{
  "train_examples": 203450,
  "image_size": 32,
  "crop_scale_min": 0.5,
  "loss": "l1",
  "hidden_act": "silu",
  "attention": true,
  "beta2": 0.99,
  "beta1": 0.95,
  "shampoo_beta": 0.99,
  "precondition_frequency": 50,
  "max_precond_dim": 1024,
  "one_sided": false,
  "ema_decay": 0.995,
  "batch_size": 64,
  "final_lr_fraction": 0.1
}
Rows from block 7, named by matrix and row number. Rows with one number belong to one channel. Each number is 128 + 24 x the weight over its row's rms, rounded and kept within 0 to 255. All counts start at 0. After the name is the row's rms in percent of the matrix's.
# convs0: first 3x3 conv (model.mid.2.convs.0.weight, 256x256x3x3), inputs 143-155, a 3x3 kernel for each
# convs1: second 3x3 conv (model.mid.2.convs.1.weight, 256x256x3x3, transposed), outputs 143-155, a 3x3 kernel for each
convs0.116 075 [138 161  74 110 118 133 112 133 118 156 142 120 187 130  94 155 144 116 148 197 125  86 100 123 139 108 106 169 255  17  72  81 146 119 126 125  92 120 147 135 122 118 123 136 120 121 116 133 120 141 147 124 106 131 107 119 143 121 146 142 128 136 127 149  94 140 159 146 104 126 130 126 148 130 122 133 154 102 148 115 111 147 125 128 152 156 144  90 102 112 137  98 153 136 117 115 121 127 137 227 255 133  92  82 122 136 132 116 111 186 255 140 130  53 119 124 137]
convs1.116 092 [111 152 138 125 107 138 139 104 133 140 148 109 163 136 119 152 110 111 161 127 114 131 165 137 154  53  78 110 110 115 131 118 146 116 125 123 110  99 126  90 135 141 142 180 157 114 140 112 138 127 132 151 100 110 126 140 159 116 125 152 134 133  65 114 127 123  96 126 126 123 122 104 166 130 141 121 112 145 134 107  48 128 142 148 142 117 155 125 174 123 122 158 129 141 152 111 121 144 134 141 135 129 121 151 138 172  68  54 143  99 121 169 137 114  36  88 177]
convs0.117 070 [ 89 125 160  97 121 142 109 106 149  87  93  91 100 131 122 180 107 167 115  97 150 115 215 165 121  94 102 107 104 118  87 162 161 117 103 104 158 145 143 152 154 200  94 114 113 121 133 125 106 130 131  84 109  96 137 149 127 117 125 154 132 114 126  84 147 123 127 130 136 144 110  99 137 110 117 107 129 113 132 147  99 112 121 105 127 119 136 125 111 122 144 126  72 150 106 143 151 150 161 136  38 127 117 170 157 112 162 162 115 138  68 146  45 191 163  99  99]
convs1.117 077 [120 128 165 169 129 105 138 138 127 115 137 152 146 107 100 109 147 120 128 107 130  91  87 121  80 132 113 124 134 113 160 123 129 189 146 125 150 104 151 107 129 126  89 104 117 108 121 171 160 101 105 146 136 121 115 141 127 104 115 107 118 149 139 109 142 157 137 130 139 143 118 150 133 141 146 159 100 113 170 121 130 108 104 115 122 165 145 117 121 180 124 117 122 127 125 141 143 115 147 147 126 161 135 111 137  97 141 131 151 138 129 109 123 145 116 181 128]
convs0.118 074 [162 142 119 130 161  99 125 140 115  78  25  26 171 132 140 174 175 197 134 151 144 134  73  95  88 168  84  61 239 230 113 154  94 164  85 101 129 125 190 124 123 139 129 126 105 143 139 153 108 121 102 119 123 122 112 145 128 111 131 153 100 112 157 114 136 117  86 137 156 123 113 131 141 117 157 108 107 127 120 121 137 143 133 159 142 121 129 110 109 109 165 123 135 117  99 111 117 120 110  99 149 202 124 139 205 123 173 114 128 100 212 119 143 147 146 166 121]
convs1.118 080 [156 132  91 164 158 148 116 141 123 116 133 163  96 129 138 134 123 137 124  86 108 122 145 109 116  93 105 152 171 163 122 120 131 115 156 173 125 141 113 104 114 123 103 175 136 114 125 136 103  82 118 124 117  81  91 127 120 170 132 146 114 106 155 168 124 118 117 101 152 175 129 137 164 136 128 121 173 191  95 116 125 142  92 113 153 126 132  96 153 137 140 128  98 147 135 110 113 145 112 147 155 171 138 170 155 109 106 131 110 134 110 106  97 110 152  92 108]
convs0.119 092 [ 73 123 115 113 120 128 116 125  81 150 140 113 158 135 149  95 129 119 145 164 131 126 134 166  69 114 144 133 117 129 124 136 134 140 106 154 127 155 178 135 135 114 122 105 125 112 108 123 101 115 160 112 105 149 138 122 142 123 135  97 121 119  98 148 154 126 154 137 151 106 125 130 139 102 111 135 151  86 111 120 129 119 130 118 150 121 139 140 113 115 131 153 151 142 136 153 156 153 143 144 119  67 155 124  88 126 160 162 119 110 120 130 115 149 110 139 113]
convs1.119 091 [137 132 173 151 141 166 135 141 166 147 150 147 124 142 137 142 147 137 160 113 140 134 173 132 164 136 165 126 147 160 165 164 155 156 162 169 131 173 156 116  94 161 164 141 139 147 136 146 133 120 142 140 138 138 163 138 143 149 178 153 155 156 143 121 121 133  93 141 140 139 133 126 162 134 169 137 158 172 119 184 174 172 126 158 138 133 157 155 168 125 115 161 144 202 167 163 165 133 140  83 126 114 138 145 128 124 110 105 168 141 130 154 134 141 174 140 161]
convs0.120 062 [144 107  81 182 114 126 120 125 127  82  91 132 111  77 106 193 130 107 114 114 167 222 100 160 117 130 144 193 240  95 207 165  51  81 116 169 188 132 106 111 139 135  88 117 104 118 144 141 129 146 111 132 129 151 126 134 103 140 133 144 120 153 140 125 115 120 126 141 143 147 129  75 144 104 113 130 138 111 120 113 112 121 141 101 159 148 134 129 116  95  92  96 113 143 121 131 126 132 128  72 130 141 236 171 146  91 150 132  95 132 178 114 213 236 124  94  68]
convs1.120 077 [149  82 119 117 128 120 178 100 151 102 103 123 141 172 132 142 180 135 121 164 138 105 147  79 126 112 149 121 100 114 121 120 122 120 146 154 114 144 115 132 150 130 137 120  49 151 106 122 136  79 121 172 139 108 155 111 115 133 133 126 130  69 150 115 115 121 121 106 112 131 144 174 128 144 166 125 124  73 149 188 134 157 158 161 122 127 142 147  99  79 130 139 105 122 101 136 144 137 167 128 140  99 130  91  98 123 151 155 150 150 125 103 109 155  80 117 155]
convs0.121 123 [134 131 157 158 109 132 173 131 109 134 142 107 124 111 159 123 143 115  86 146 173 105  90 114 102 113 168 122 132 143 126 136 127 126 137 122 133 142 123 132 121 131 144 137 146 118 100 144 145 173 115 103 123  83 159 156 152 170 120 115 124 121 114 147 100  94 104  94 111 166 135 129 122 126 117 130 128 132 101 147 144 157 126  99  84 125 135 127 147  99 108 100  93 125 112 132 151 121  93 130 153 131 148 153 118 105 132 116 136 161 137 130 122 130 143 110 122]
convs1.121 117 [136 126 150  98  68 139  92  89 127 160 130 123 109 136 122 120 115 101 152 145 127 157 125 127  82 141 145 106 141 123 130  88 145 182  76 156 106 149 126 112  85 124 122  76 132 134 108 119  83 142 133 147 109 120 133 125 148 166 114  68 100 149 166 173 164  77  90 108 197 146 177  57 127 127 124 124 155 176 137 125 143 119 125 156 136 149 158 141 146 145 155 137  54 149 137 172 132 164 128 122 114 138 119 150 112 155 109 137 128 146 108 131 129 114 110 146 130]
convs0.122 076 [ 88 157  99 164 149 105 115 112 136 148 122 139 113 135 122 150 121 111 152 117 129 101 172 158 126 150 141 101 199 120  39 255  78 118  73 146 176 106  87 150 121 135 106 116 129 161 128 133 119 140 138  99 128 142 153 131 118 108 132 154 134 131 145 147 143 136 157  94 152 140 137 113 130 132  87 136 141 127 121 115 122 164 147 128 116 131 138 113 137 131 156 115 121 134 107 163 123 122 108 100  73  94 109 201 138 114 146 126 119 125 162  78  72 255 127 137 116]
convs1.122 079 [103 149 139 100 108 145 133 126 164 147 162 144 146  80 102 121 166 137 182 135 116 132  90 124 155 148 135 116 133 137 154 139 147 155 161 117 116 103 154 122  80 124 141  77 121 144 158 171 102 161 127 147 133 180 148 123 130 108 121 176 116 169 156 163 134 111 108 141 113 137 126 121 133 128 141 154  94 134 179 207 140 133 144 146 146 130 123 100 117 113 145 149 149  98 143 148 125 153 127 132 123 114  98 124  95 134 201 123  98 133 136  66 169 103  98 157 176]
convs0.123 124 [135 184 193 121 102 109 130 104 133  95 132 128 129 161 137 122 130 166 114 103 145 163 172 157 121 148 133 139 138 143 121 129 123 133 117 114 106 122 115 146 150 148 101 107 122 147 191 165 168 148 139 110  85 133  84 104 137 103 163 137 121 146 113  98 106 141  51  84 120 137 162 122 170 133 110 123 119 119 120 138 131 138 201 107  98 114 118 126 108 137 128 147 166 118 114 122 152 130 135 121 151 126 127 136 110 112 117 135 120 132 154 127 120 135 126 123 124]
convs1.123 134 [168 140  95 133 132 100  73 133 103 131  85 131 134 130 148 129 119  96 105 109 136 135 127 122 111 143 116 145 120 101  99 116 101 108  85  48 113 134 118 134 131 116 137  78  67 111 130 138 114 125 137 143 135 132 148 122 120 110 122 122  98 116 118  88 146 138 153 134 164 223 120 129  77  99 139 109 159 125 112 113 122 114 151 136 114 116 146 111 105 129 190 176 126 126 110 119 101 103 160 120 124 135 125 125 119 125 114 130 124 122 123 120 130 127 138 123 144]
convs0.124 112 [144 137 122 149 137 141 121  83 154 163 140 131 117 133 110 110 137 114 117 109 124  98 118 124 136  86 147 118 121 135 109  93 123 127 111 131 143 108 128 124  89 102 134  91 118 131 104 152 166 122 107 181 126  92 103 119 162 117  82 159 122  95 125 118  79 135  93 103 112 103 109 149 132  98 135 122 142 147 118 156 123 117 171 126 142 137 113  79 168 119 144 123 162 192  93 108 156 101 109 141 158 135 131 148 109 147 133 131 136 154  98 121 124 143 124 100 154]
convs1.124 108 [157 103 116 129  84 112 111 147 102  69 114 129 109 153 141 126 149 140 132 110 145 109 150 168 127 135 120 134 181 101 153 162  99 172 147 109 131 123 163 180 126 161 115 127 129 129 132 138 147 122 130 131 136 137 125 136 117 124 143 146 151 143 125 110 125 124 172  83 120 173 140 110 150 126 154 171  92 152 137 110 141 151 143 126 125 130 130 122 118 158  83 146 197  77 137 103 100 126 123 106 116 119 127 125 120 124 149 124 121 141 120 139 123 135 141  91 106]
convs0.125 070 [118  98 154 142 141 127 110 168 141 128 130 111 111 133 110 145 143 151 126  64 187 149 104  97  42 185 132 117  91 167  66 255 180  65 145 103 119 117 164 172 144 167  92 106 121 105 130 118 125 127  96 126 117 105 136 132 157 153 126 123 140 127 144 145 141 126 120 104 122 150 115 114 124 159 125 125 148 111 119 120 118 158 140  99 149 132 111 143 130 138 115 109 129 136 115 121 126 106 100 119  81 140  98 117 156  93 164 120 118 117 100  94 145 208 149  73 176]
convs1.125 075 [115 115 172  95 130 140 143 134 181  96 143 102 147 159 115 166 121 121 155 109 168 129 136  86 136 112 120 132 165 133 170 132 145 121 147 138 119 141 171 147 108 122  80 128  71 105 141 127 136 149 132 123 113  90 167 117 148 127 129  74  80 127 125 136 104 142 105 146 196 117  95 112 103  75 132 101  84 109 129 135 153 105 115 149 121 122 143 126 150 167 109 139 121 113 129 152 121 121 101 152  74 162 122 152 106 135 139 131 137 174  88 131 173 173 139  80 106]
convs0.126 068 [135 143 114 124 118 132 136 117 131 103 164 181 143 140 151 203 155 167 135 183 126 176 167  98  96 137 146  64 158 158  86 172 179 119 128 156 193 131 173 173 144 154  90 106  69 137 149 152 156 136 118 131  93 132 119 119 121 126 126 118 137 104 114 142 112 101 127 119 109 115 122  80 148 139 107 134 120 119 107 144 134 121 119 155 117 128 128  99 149 138 125 104 181 148  78 119 133 139 107  77 124 130 136 158 173 109 145 144 103  84 201  80 115 157 167 175 141]
convs1.126 073 [145 108 111 162 125 180 107 155 173 131  79 151 106 132 136 128  87 162  87 123 133 138 130 120 122 136 150 135 135 108 112 117  81 156 115 106 159 141 107 150 132 100 125 142 108  86 127 105 145 129 121 119 151 108 129 148  89 164 126 101  92 102 165 104 145 136 107 119 119  96  99 113 129 110 139 138 129 134 143 170 130 129  84 150 104 149 136 117 113 106 140 102 127 127 137 137 152 149 143 168 128 153 158 126 129 104 139 178  76  83 110 142 106 154  90 146 124]
convs0.127 068 [116 154 122 130 146 111 139 105 124 129  95 101  95  90  96 187 153 133 185 104 122 109 160 135 102 149 133  91 195 129 129 213 155 149 122  96 194 153 235 142 125 103  74 115 133 146 146 132 108 125 113 141 122 164 114 151 120 131 130 114 131 121 138 124 125 184 129 143 113 124 169 131 115 112  96 137 132 132 118 110 142 107 105 106 101 133 113 116 137 139 112 102 111 147 113 149 172 147 128 151  82  72  84 141 198 131 172 104 108 114 123 117  59 229 144 171 145]
convs1.127 073 [136 124 144 156 151 122 131 116 127 100 140 104  90 102 179 170 149 141 110  74 138 112 184 171 170 140 119 127 122 134 106 133 119 122 115 118 158  89 156  91 131  91 101 126 126 153 127 139 115 122 130  96 154 141 122  99 124 150 132 119 149 126 133 120 111 130 108 111 127 186 129 137 130  84 121  86 105 109 167 139 128 140 147 109 146 130 129  99 123 151 135 123 128 134 133 117 125 158 149 104 115 149 127 103 153 197 205 132 151 104 118 107 183  96 111 145 111]
convs0.128 068 [120 117 103 137  93 107 167 122 130 101 126 151  69 150 148 171  97 152  94 139 148 127 120 118 209 131 123  84 114 177 253 112  97 193  96  94 117 121 149 141 115 118 105  89 148 136 133 127 135 137 129 145 123 138 122 116 113 135 157  92 145 152 145 125 117 130 118 125 141 125  96 133 127 145 134 137 105 122 154 112 140 145  98 116 128 147 156 151 111 122 145 103 159 120 119 125  96 158 139 107 102 164 108 152 139 208 141  75 117 101  89 113 186 111 130 245  52]
convs1.128 081 [114 139 133 168 134 139 164 158 136 131 108  50 123  82 168 140 115 116 143 150 129 107  84 180 125 133 117 132 137 134 136 170 130 127 112 125  91 173 138 119 184  72  95 112 124 122 123 114 132 133  73 150 129 119 149  90 100 133  71 113 133 156 163 127 129 104  89 120 117 120 149 117 122 120 113 106 185 127 137 128 130 135 155 158 156  98  85 118 129 139 135 102 104 120 114 135 159 137 126 137 143  96 113 126 174 127 122 153 163  16  78 142  78 160 145 146 115]
convs0.129 130 [162  95 108 140 199  99  69 140 154 134 136 115 136 112  97 126 108  99 128 137 141  98 132 114 124  99 130 118 114 113 117 128 113 133 122 122  94 115 138 111 117 138 130 113 133 121 115 123 134 145 152  73 104 115 166 106 133 118 115 186 121 128 170 133 137  88 148 179 127  95 127 124 106 133 138 134 142 100 113 177 110 113 167  82 154 118 105 135  99 132 144 152  82 156 122 134 125 113 122 155 117  96 135 114 143 125 136 120 127 124 143 121  94 109 118 136 118]
convs1.129 115 [150 141 125 106  93 110 124 138 104 171 114 122 133 101 120 111 142 128 104 116 133  99 110 120 131 119 125 134 115 133 140 145 135 133 180 124 155  99 122 110 122 155 113 134 149 137 138 111 110 110 129 123 134 147 150 121 116  78 142 124 151  96 120 125 105 175 147 164 115 109  92 100 123 123 165 135 151 136 132 124 140 126 127 141 133 116  95 145 133 130  82 171 117 116 140 155 165 148 148 107 129 133 141 135 112 134 123 112 139 108 137 119 116  98 116 140 123]
convs0.130 066 [155 116 126 144 100  96  88  93 118  93 131 160 117 139 141 133 108  94  68 136 171 222 146 125 139 109 125 218 118  70 237 126 134 151 112 137 134 122 129 199 118 102 116 139 134 116 126 115 118 137 122 110 120 114 129 142 117 131 119  90 130 125 137 100 131 125  66  91 140 147 141 172 165 124 155 109 122 123 145 112  87 159 123 139 147 125 120 148 130 122 177  97 135 137 145 124 128 129 114  70 124 136 209 107 123 147 209 135 129 145 103 141 255  71 111 206 190]
convs1.130 077 [160 146 105 124 134 107 141 160 104 135 128 164 148 181 161 114 146 154 140 115 104 124 170 113 112 154 209 109 147 124 100 141 130 137 135 118 137 178 121 133 143 133 145 133 107 142 137  86 111 183 112 129 184 112 128 141  68 136  72 119 146  75 152 113 126 133 129 159 181 117 136 155 144 114  81 128 146 125 139 113  90 101 118 182 127 101 119 139 127  95 126  87 110 114 131  87 140 117 117 139 135  97 135 172 150  95 145 165 129  71 182 130  50 162 140 113 138]
convs0.131 104 [132 105 163 152 110 169 125 135 117 127 122 112 160 140 113 182 156 141 131 106 127 114  98 116 159 115 154 137 135 118 127 140  92 136 135 144 143 130 121 144 139 158 120 129 124 143 163 154 145 133 107 138  99  95 140 125 110 181 108 119  90 104 116 173 111  88  94 157 124 131 100 107 128 131  86 141 116 135 120 152 133  79 131 122 110 113 132 143  63  90 110 104 133 118 153 128  94 142 124  66 140  85 102 110 145 101 163 163 143 101  96 130 122  97 132 103 153]
convs1.131 097 [114 123 156 150 169  96 148 109 139  81  86 116 138 113 127 111  97 139 151 142 132 139 142 157 170 147 155 121 126 108 144 157 137 141 136 129 155 149 122  88 147 179 126 125  94 140 144 115 125  94 135 113 128 118 134 107 122 133 159 149 139 123 119 137 145 155  95  96 122 162 136 111 120 130 137 120 115 146 132 112 103 173 155 152 140 145 142 129 112 151  98 131 104 122 141  80  92 121 110 150 122 138 107 123 131 148 127 141 159 143 116 136 152 149 159 160 147]
convs0.132 133 [114 124 120 132 125 139  80 165 114 140 117 122 125 137  84 116 124  95 111 119 113 144 132 119 155 138 139 130 136 148 145 139 129 142 126 132 144 105 128 153 121 134 125 128 121 128 153 133 120 145 116 149 150 122 160 113 132 137 116 124 108 121 141 141 136 157 121 120 141  84  35 119  90 145 143 135 103 135 185 120 164 100 104 137 109 149 154 137 115  88 114  63 120 125 120  98 167 128  99 140 130 126 120 113 143 135 126 121 134 120 136 138 150 117 100 122 125]
convs1.132 120 [ 71  95 138 106 117 105 144  98 106 117 107 149 108  80 138 132 138 148 113 121 127 133 121 138 107 142 136 151 155 114 112 127 159 118 150 148 111 130 113 126 141 143  59 131 119 143 115 138 130 138 129 104 116 138 156  79 133 130 100 144 118 136  60 150 175 182 101 142 159 107 114 126 116 114 159 113 131 136 110 165 124 146 129 123 140 124 141 141 147 138 185 108  85 109 140 142 131 145 165 129 120 120 118 139 116 111 132 117 134 119 130 137 131 125 112 120 112]
convs0.133 115 [142  94 106 130 107 109 119  93 129 112  82  84 136 112 116 133 156 135  99 107 154 102 134  95  92  90 118 148 127  97 143  99 112 134 124 162  97 114 118 123 137  97 103 150 116 117 144 135 123 102 128 143 127 151 133 130 133 101 141 115 135 118 149 156 119  92  85 123 107 156 161  92 175  93 136 133 125 126 116 134 135 145 144 114  90 105 126 129 163 118  92 133 123  80 153 170 112 163  70 137 129 135 119 145 123 120 110 101 126 142 127 104 131  81 111  96 109]
convs1.133 110 [164 135 137 128 186  85 104 138 116 130  82 110 152 101  97 155  87  98 131 141 160 137 134 136 102 121 112 139  83 121 158 142 121 155 142  99 130 120 136 121 131 100  98 132 145 154 115 139 133 143 161 150 137 129 152 158 130 153 137 133 148 124 160 120 113 123 141 112 128 118 170 103 126 126 119 142 142 119 116 131  97 144 111 121 143 126 143 119 133 109 212 153 137 125 100 192 133 102 126 125 120 158 148 125 135 118 114 140 146 149 149 154 125 145 141 111 127]
convs0.134 085 [142 107 179 106 143 177 127  97 112 151 137 122 148 148 113  74 119 175 138 102 112 126 112 171 173 145 127 107  15 141  68  73 189 113 128 158 115 152 158  97 110 140 173 142 126 120 106 143 120 117 129 121 140 148 123  98 134 138 135 142 122 112 101 117 105 102 119 102 128 136 135 147 114 128 115 133 147 145 118 114 138 145 142 164 139 116 136 133 125 132 146 134 124 145 179 127 146 135 115 170 117  85  74  40 144 112  89 156 141 123  59 142  75  48  96 112 140]
convs1.134 084 [169 115 120  99 106 112 143 159 121  87 104 118 152 146 139 136 148 107 141 120 105 111  93  77 135  88 143 117 137 115 154 144 140 135 111 159 133 148 101 149 133 154 105 105 103 119 131 137 124 142 136 123 162 110 136 149 110 120 120  82  87 126 157 111 121 121  99 105 134 121 130 105 138 169 144 182 158  78 148 161 151 112 120 143 118 123 124  95  89  82 127 117  82 108 107  95 127 110 111 114 124 114 107 128 131 165 140 135  96  74 135  89 146 145  96 113 131]
convs0.135 134 [133  86 122 111 120 133 152 191 108 161 170 134 109 103  99 114 133 122 137 130 135 115 125 111  84  61 106 123 145 140 119 134 148 137 119 124 134 117 107 109 116 132 112 108 144 157  90 128 101 119  93  83 140 127 152 155 142 156 123 160  59  83  95  95 105 115 133 106 119 130 193 188 106 138  71 151 131 138 181 166 130  94 144 113 111 116 109 103 121  87 113 129 126 121  99 113 121 135 113 123 131 127 127 144 135 144 120 113 130 125 106 114 114 120 131 132 135]
convs1.135 126 [116 155  78 141 118 162 140 152 139 129 157 139 135 135 119 117  97 110 146 160 128 116 126 138 165 142 109 139 158 121 104 130 120 138 106 145 137 122 102  99 133 122 128 102 116 141 145 140 137 127 137 143 120 139 114 115 168 123 153 116 121 101 118  62  75  94 211 152 148 161 157 161 117  98 120 132 132 162 157 132 151 109 112  83 137 115 134 123 130 165 122 147 142 123 161 128 116 128 138 128 122 131 133 152 132 124 132 128 138 122 126 123 120 146 149 132 133]
convs0.136 085 [110 119 153 125  88 115  96 133 117 142 118  88 157 144 163 132  91 109 138 148 139 143  95  56 110 118 122 127 157  92 153 113 117 122 130 137 158  75 147 178 135 123 143 148 150 142 140 111 142 137 109 136 128 138 129 114 135 115  78 113 130 119 129 121 162 183 150 159 147 111 117 136 143 117 110 110 111  86 153 147 115  93 132 112 132 137 112 139 130 111 113  97 144 113 133 126 121 147 103 149 129 150 122 148 134 179 158 136 128 105 163 145 109 128  88 107 141]
convs1.136 086 [149 130 131 164 138 159 107 135  98 108 111 132 132 146 135 127 145 114 154 112 145 174 138 129 147 137 135  89  91 111  97  88 118 121  94 114 122 112 128 151 150 149 122 163 130 128 118 116 125 116 147 132 130 101 120 137 116 133 126 130 159 143  86  97 131  98 151 138 135 134 137  96 136 138  86 162 114 120 155 136 100 176 124  68 133 146 131 126 109 153 162 137  89 113 129 137 153 151 177 130 109  79 158 159 146 135 119 131 161 118 141 161 158 135 139 124 114]
convs0.137 094 [112 153 148 134 131 145 107 124 129 163 148 120 152 140 122  54 129 147 167 110  85 133 151 173 102 145 144 103  23 125  80 148 202 110 185 107  85 141 163 131 126 114 139 136 112  94  97 155 130 135 120 112 163 158 136 139 122 147 112 122 146 134 156 156 132 139 115 131 106 113  96  83 159  96 143 177 131 168 130 130 143 162 138 129 145 128 106 129 130 132 132 153 112 147 134 120 112 158 129 139 131  76  86  67 165 129 147 133 151 127  89 142  91 136 109  75 221]
convs1.137 088 [148 102 144 130 154 102 169 127 131 109 132 112 137 147 117 136 114 165 150 111 122 122  92 108 110 129 144 123 112 100 131 131  96 125 101 113 109 108 125  94 129 158 119 149 112 119 113 132 108 113 127  93 150 116 120 124 118 128 156 104  98 110 127 106 168 136 117 165 162 103 129  97 152 115 100 109 132  92 155 135 113 112 110 126 143 123 127 138 129 118 134  87 163 153 132 129 133 113 149 169 147 139 148 142 105 174 149 131  98 114 133  64 147 150 106 131 140]
convs0.138 071 [127 121 111 120 112 132 112 136 121 149 131 144 137 135 131 119 119 112 115 145 204 173 131 123 141 144 150 182 224 173 156  67  98  75  95 150 197 127 142 125 133  99  98 103  89 142 165 144 100 103 138 149 129 117 123 103 150 134 127 154 117 116 115 102 131 156 113 112 130 110 103 101 127 148 127 145 131 126 118 134 109 117 137 109 128 114 141 126 130 121 131 102 140 151 130 109 146 111 139 119 145 195 199 156 106 124 143 146  85 156 143 127 183 131 162 115 172]
convs1.138 079 [122  69 132 143 143 122 135 108 145 130  72  95 159 159 153 118 161 168  86  89  61 134  94 121  72 101 116 118  99  98 127  90 113 138 110 119 115 139 151 154 132 124 148  92  76 111 137 117  99 167 115 100 127 167 136 102 115  93 117 156  89 124 125 134 156 115  93 107 127 119 177 167 123 133 109 142 152 115  92 130 107 153  90 133 100 132 117 157 152 139 123 140 134 131 100 132 147 127 133 173 157 118 108 118 139 103 121 168 134 129 113 148 104 124 144 127 160]
convs0.139 076 [133 128 114 160  89 127 128  95 130 117 145 110 117 123 171 127 131 147  87 121 134 200 129 130 189 128 114 166 112 113 255 149  80 153 125 117 157 129 138 151 105 114 114 137 151 151 113 147 133 169 132 123 110 164 139 145  88 126 134 145 130 154 158 116 116 130  88  98 128 156  93 110 127 101 145 120  98 145 136 153 127 145 134 151 167 117  92 174 108  97 119 156 128  99 130 124 114 105 110  93 157 128 141 139 114 201 148 108 112 134 118 144 213 102 137 198  97]
convs1.139 085 [125 137 144  86 123 146 119 113 119  93 124 158 126 132 146 136  82 132 138  79 115 138 106  91 138 150 158 133 143 138 112 158 142 163 138 138 151 102  52 133  77 119 146 129 103 117 151 140  93 159 178 113 155 126  93 132 154 116 129 128 158  96 134 132 157  96 163 154 115 117 145 119 159 124 124 141 148 133 150 196 125 141 143  79 120  99 121 136 155 109 121 151 145 112 135 112 117 119 176 107 150 126 139 113  87 113 113 178 127  86 193 139  34 184 141 174 145]
convs0.140 067 [133 123 102 135 118 177  88 103 146 136 113  99  79  76 104 201 147 157 166 141  89  92 139 168 173 139 113  70 181 255  49 173 208 148  76  87 191 138 187  96 118  85 132 143 130 134 112 157  99 121 128 118 125 132 137 130 133 113 163 102 113 119 158 116 135 144 159 112 101 118 164 140 126 152 149 133 137 101 135 106 101 111 143 153  97 134 135 149 114 149 134 138 136 114 117 116 122 151 126 122 157  74 107 184 211 126  93  93 109 100 167 130  55 182 162 160 106]
convs1.140 077 [114 151 123 132 150 103 128  88 109 136 124 162  99 149 134 151 120  84 127 125 138  70 100 161 159 138 129 120 154 130 149 134 107 157 130 114 122 129 124 125 163 138  96 112 121 136 125 131 102 154 123 134 116 119 149  96 133  93 105 142 117 137  88 141  95 135 119 149 117 139 150 155 148 108  87  73 125 131 134  68 124 159 107 124 125 170 117  64 124 136 128 147 140 108 135 118 137 129 135 104 116 118 142  85 143 141 126 132 124 112 141 126 143 112 151 142 105]
convs0.141 077 [146  70 126  97 119 131  98 146 124  66 139 144 162 121  91 184 122  89 215 162  99  64 154 123 125 120 149 255  20  42 202  94 144  97 131 132 161 127 116 116 124 151 121 102 148 136 136 140 158 137 126 111 151 140 125 128 125 122 161 130 120 136 115  93  76 140 119 124 121 124 135 128 136 128 126 132 129 121 124 139 113 127 131 111 121 138 123 104 134 128 147 128 116 114 143 138 136 159 131 219 108 106 150 142 110 141 119 111 120 255  59 142 199 102 108  92 135]
convs1.141 086 [135  94 119 143 145 146 129 142 119 141 177 148 140 131 163 121 180 160 150 103 118 133 100 101 157 131  53 129 130 105 124 122 103 130 101 132 131 144 100 122 140 184 104 134  86 135 114 141 139 112 126 110 176 120 130 150 101 126 125 150 124 103  59 124 150 119 140  98 117 118 155 121 157 123 133 147 120 131 141 168  64 126 161 112 133 158 101 155  99 159 116 142 134 134  94 149 157  91 135 125 129 144 120 120 135 120 155  82 128 151 114 126  83 123 173  25 121]
convs0.142 075 [119  95  80 143 122 134 146 104 117 161 142 131 168 167 144 129 173 157 154 121 158  97  74 121 141 114 129 106 114 203 126  86 118 146 159  81 124 135 193 121 116  86 103 139 131 121  93 130 140 109 129 105 124 109 124 112 154 105  90 118 140 108 111 108 134 128 132 166 124 111 113 185 108 132 109 128 130 116 130 125 113 113 137 170 130 138 159 104 109 125 112 166 130 134 155 133 115 129 170 184 176 191 107 109 126 152 164  89 130 168 190 158 133  77 120 203 117]
convs1.142 078 [125 120 134 119 144 100 131 161  96  87 120 135 111 113 149 130 124 186 117 103 139 116 142 121 163 116 144 100 148 129 131 142 127 139 135 117 143 137 173 114  74 106 110  70 141 116 124 146 116  87 154 122 129 116 104 123 137  95 157 121 129  79 127 113 138 150 115 136 150 149 129 170  58 159 102  73 173 173 112 128 144 141 154  73 148 145  98  96 156 137 122 103 113 144 131 113 122 116 114 131 104 121 103 155 133 132 115  68 132 119 161 182 126 127  89 109 164]
convs0.143 106 [122 110 141 117  98 152 137 117 105 103 129 108 114 105 104 124 135 151 101 136 114 117 105 169 160 140 106 111  88 145 120 102 162 159 125  89 106 189 203 132 130 124 151 157 121 178 110 139 125 131  78 119 115 128  81 150 119  82 106 149 123 127 135 119 134  75  93 123 144 128 118 154 130 135 123 158 105 119 107 112 146 145 114 140 152  90  94  97 103 127 144 153 133 140 109 112 123 149  67 134 114 128  80 129 169  64 121 118 106  91 121 115 108  92 136 155 118]
convs1.143 100 [126 175 112  66 167 103 105 117 132 117 124 105 151 134 152 143 141 130 152 107  98 110 135 137 109 106 129 143 167 155 148 144 113 126 134 153 125 125 139 174 148 130  79 112 112 127 114 159 147 133  86 134 140 143 133 154  66 125 145 167 162 110 104 117 145  95 118 130 144 157 164 154  86 142 119 115 185 166 111 132 137 130 107 176 130 106 149  94 146 136 153 121 165  93 125 118 112 129 102 132 114 141  79 153 130 159 124 105 112 119 102 129  95 147 158 111 115]
convs0.144 132 [122 104 168 116 126 158 109 158 137 118 127 145 109 104 138 127  94 151 122 135 125 168 108 152 122 124 150 129 144 122 130 139 133 123 133 137 146 110 135 133 122 130 103 138 133  96 154 133 118 132 133 183 101 137 147  80 134 115 144 110 106 138 121 136 119 147 144 133  91 160 103 148 162 156 124  93 151 162 115 204 114 122 151 132 142 118 127 130 111 130 130 133 155 136  96 161 128 137 145 137 114 115 138 116 115 130 115 122 158 138 120 141 139 131 138 124 118]
convs1.144 120 [118 121 121 137 118 151 122 145 145  96 117 129 101 106 133 114 118 113  80 117 137 124 120 126 131 126 136 117 137 163 148 132 146 127 119  96 127 135 132 129 146 125  98 141 136 123 146  88 120 141 129 129  96 138 143 122 125 147 147 119 148 141 134 123 124 154 165 145 113 173 114 142 111 123 125 108 153 129 146 139 123 117 147 107 130 139 145 112 162  84 106 116 117 102 134 136 146  92 151 144 135 142 144 114 143 134 139 133 135 125 111 128 120 109 148 104 143]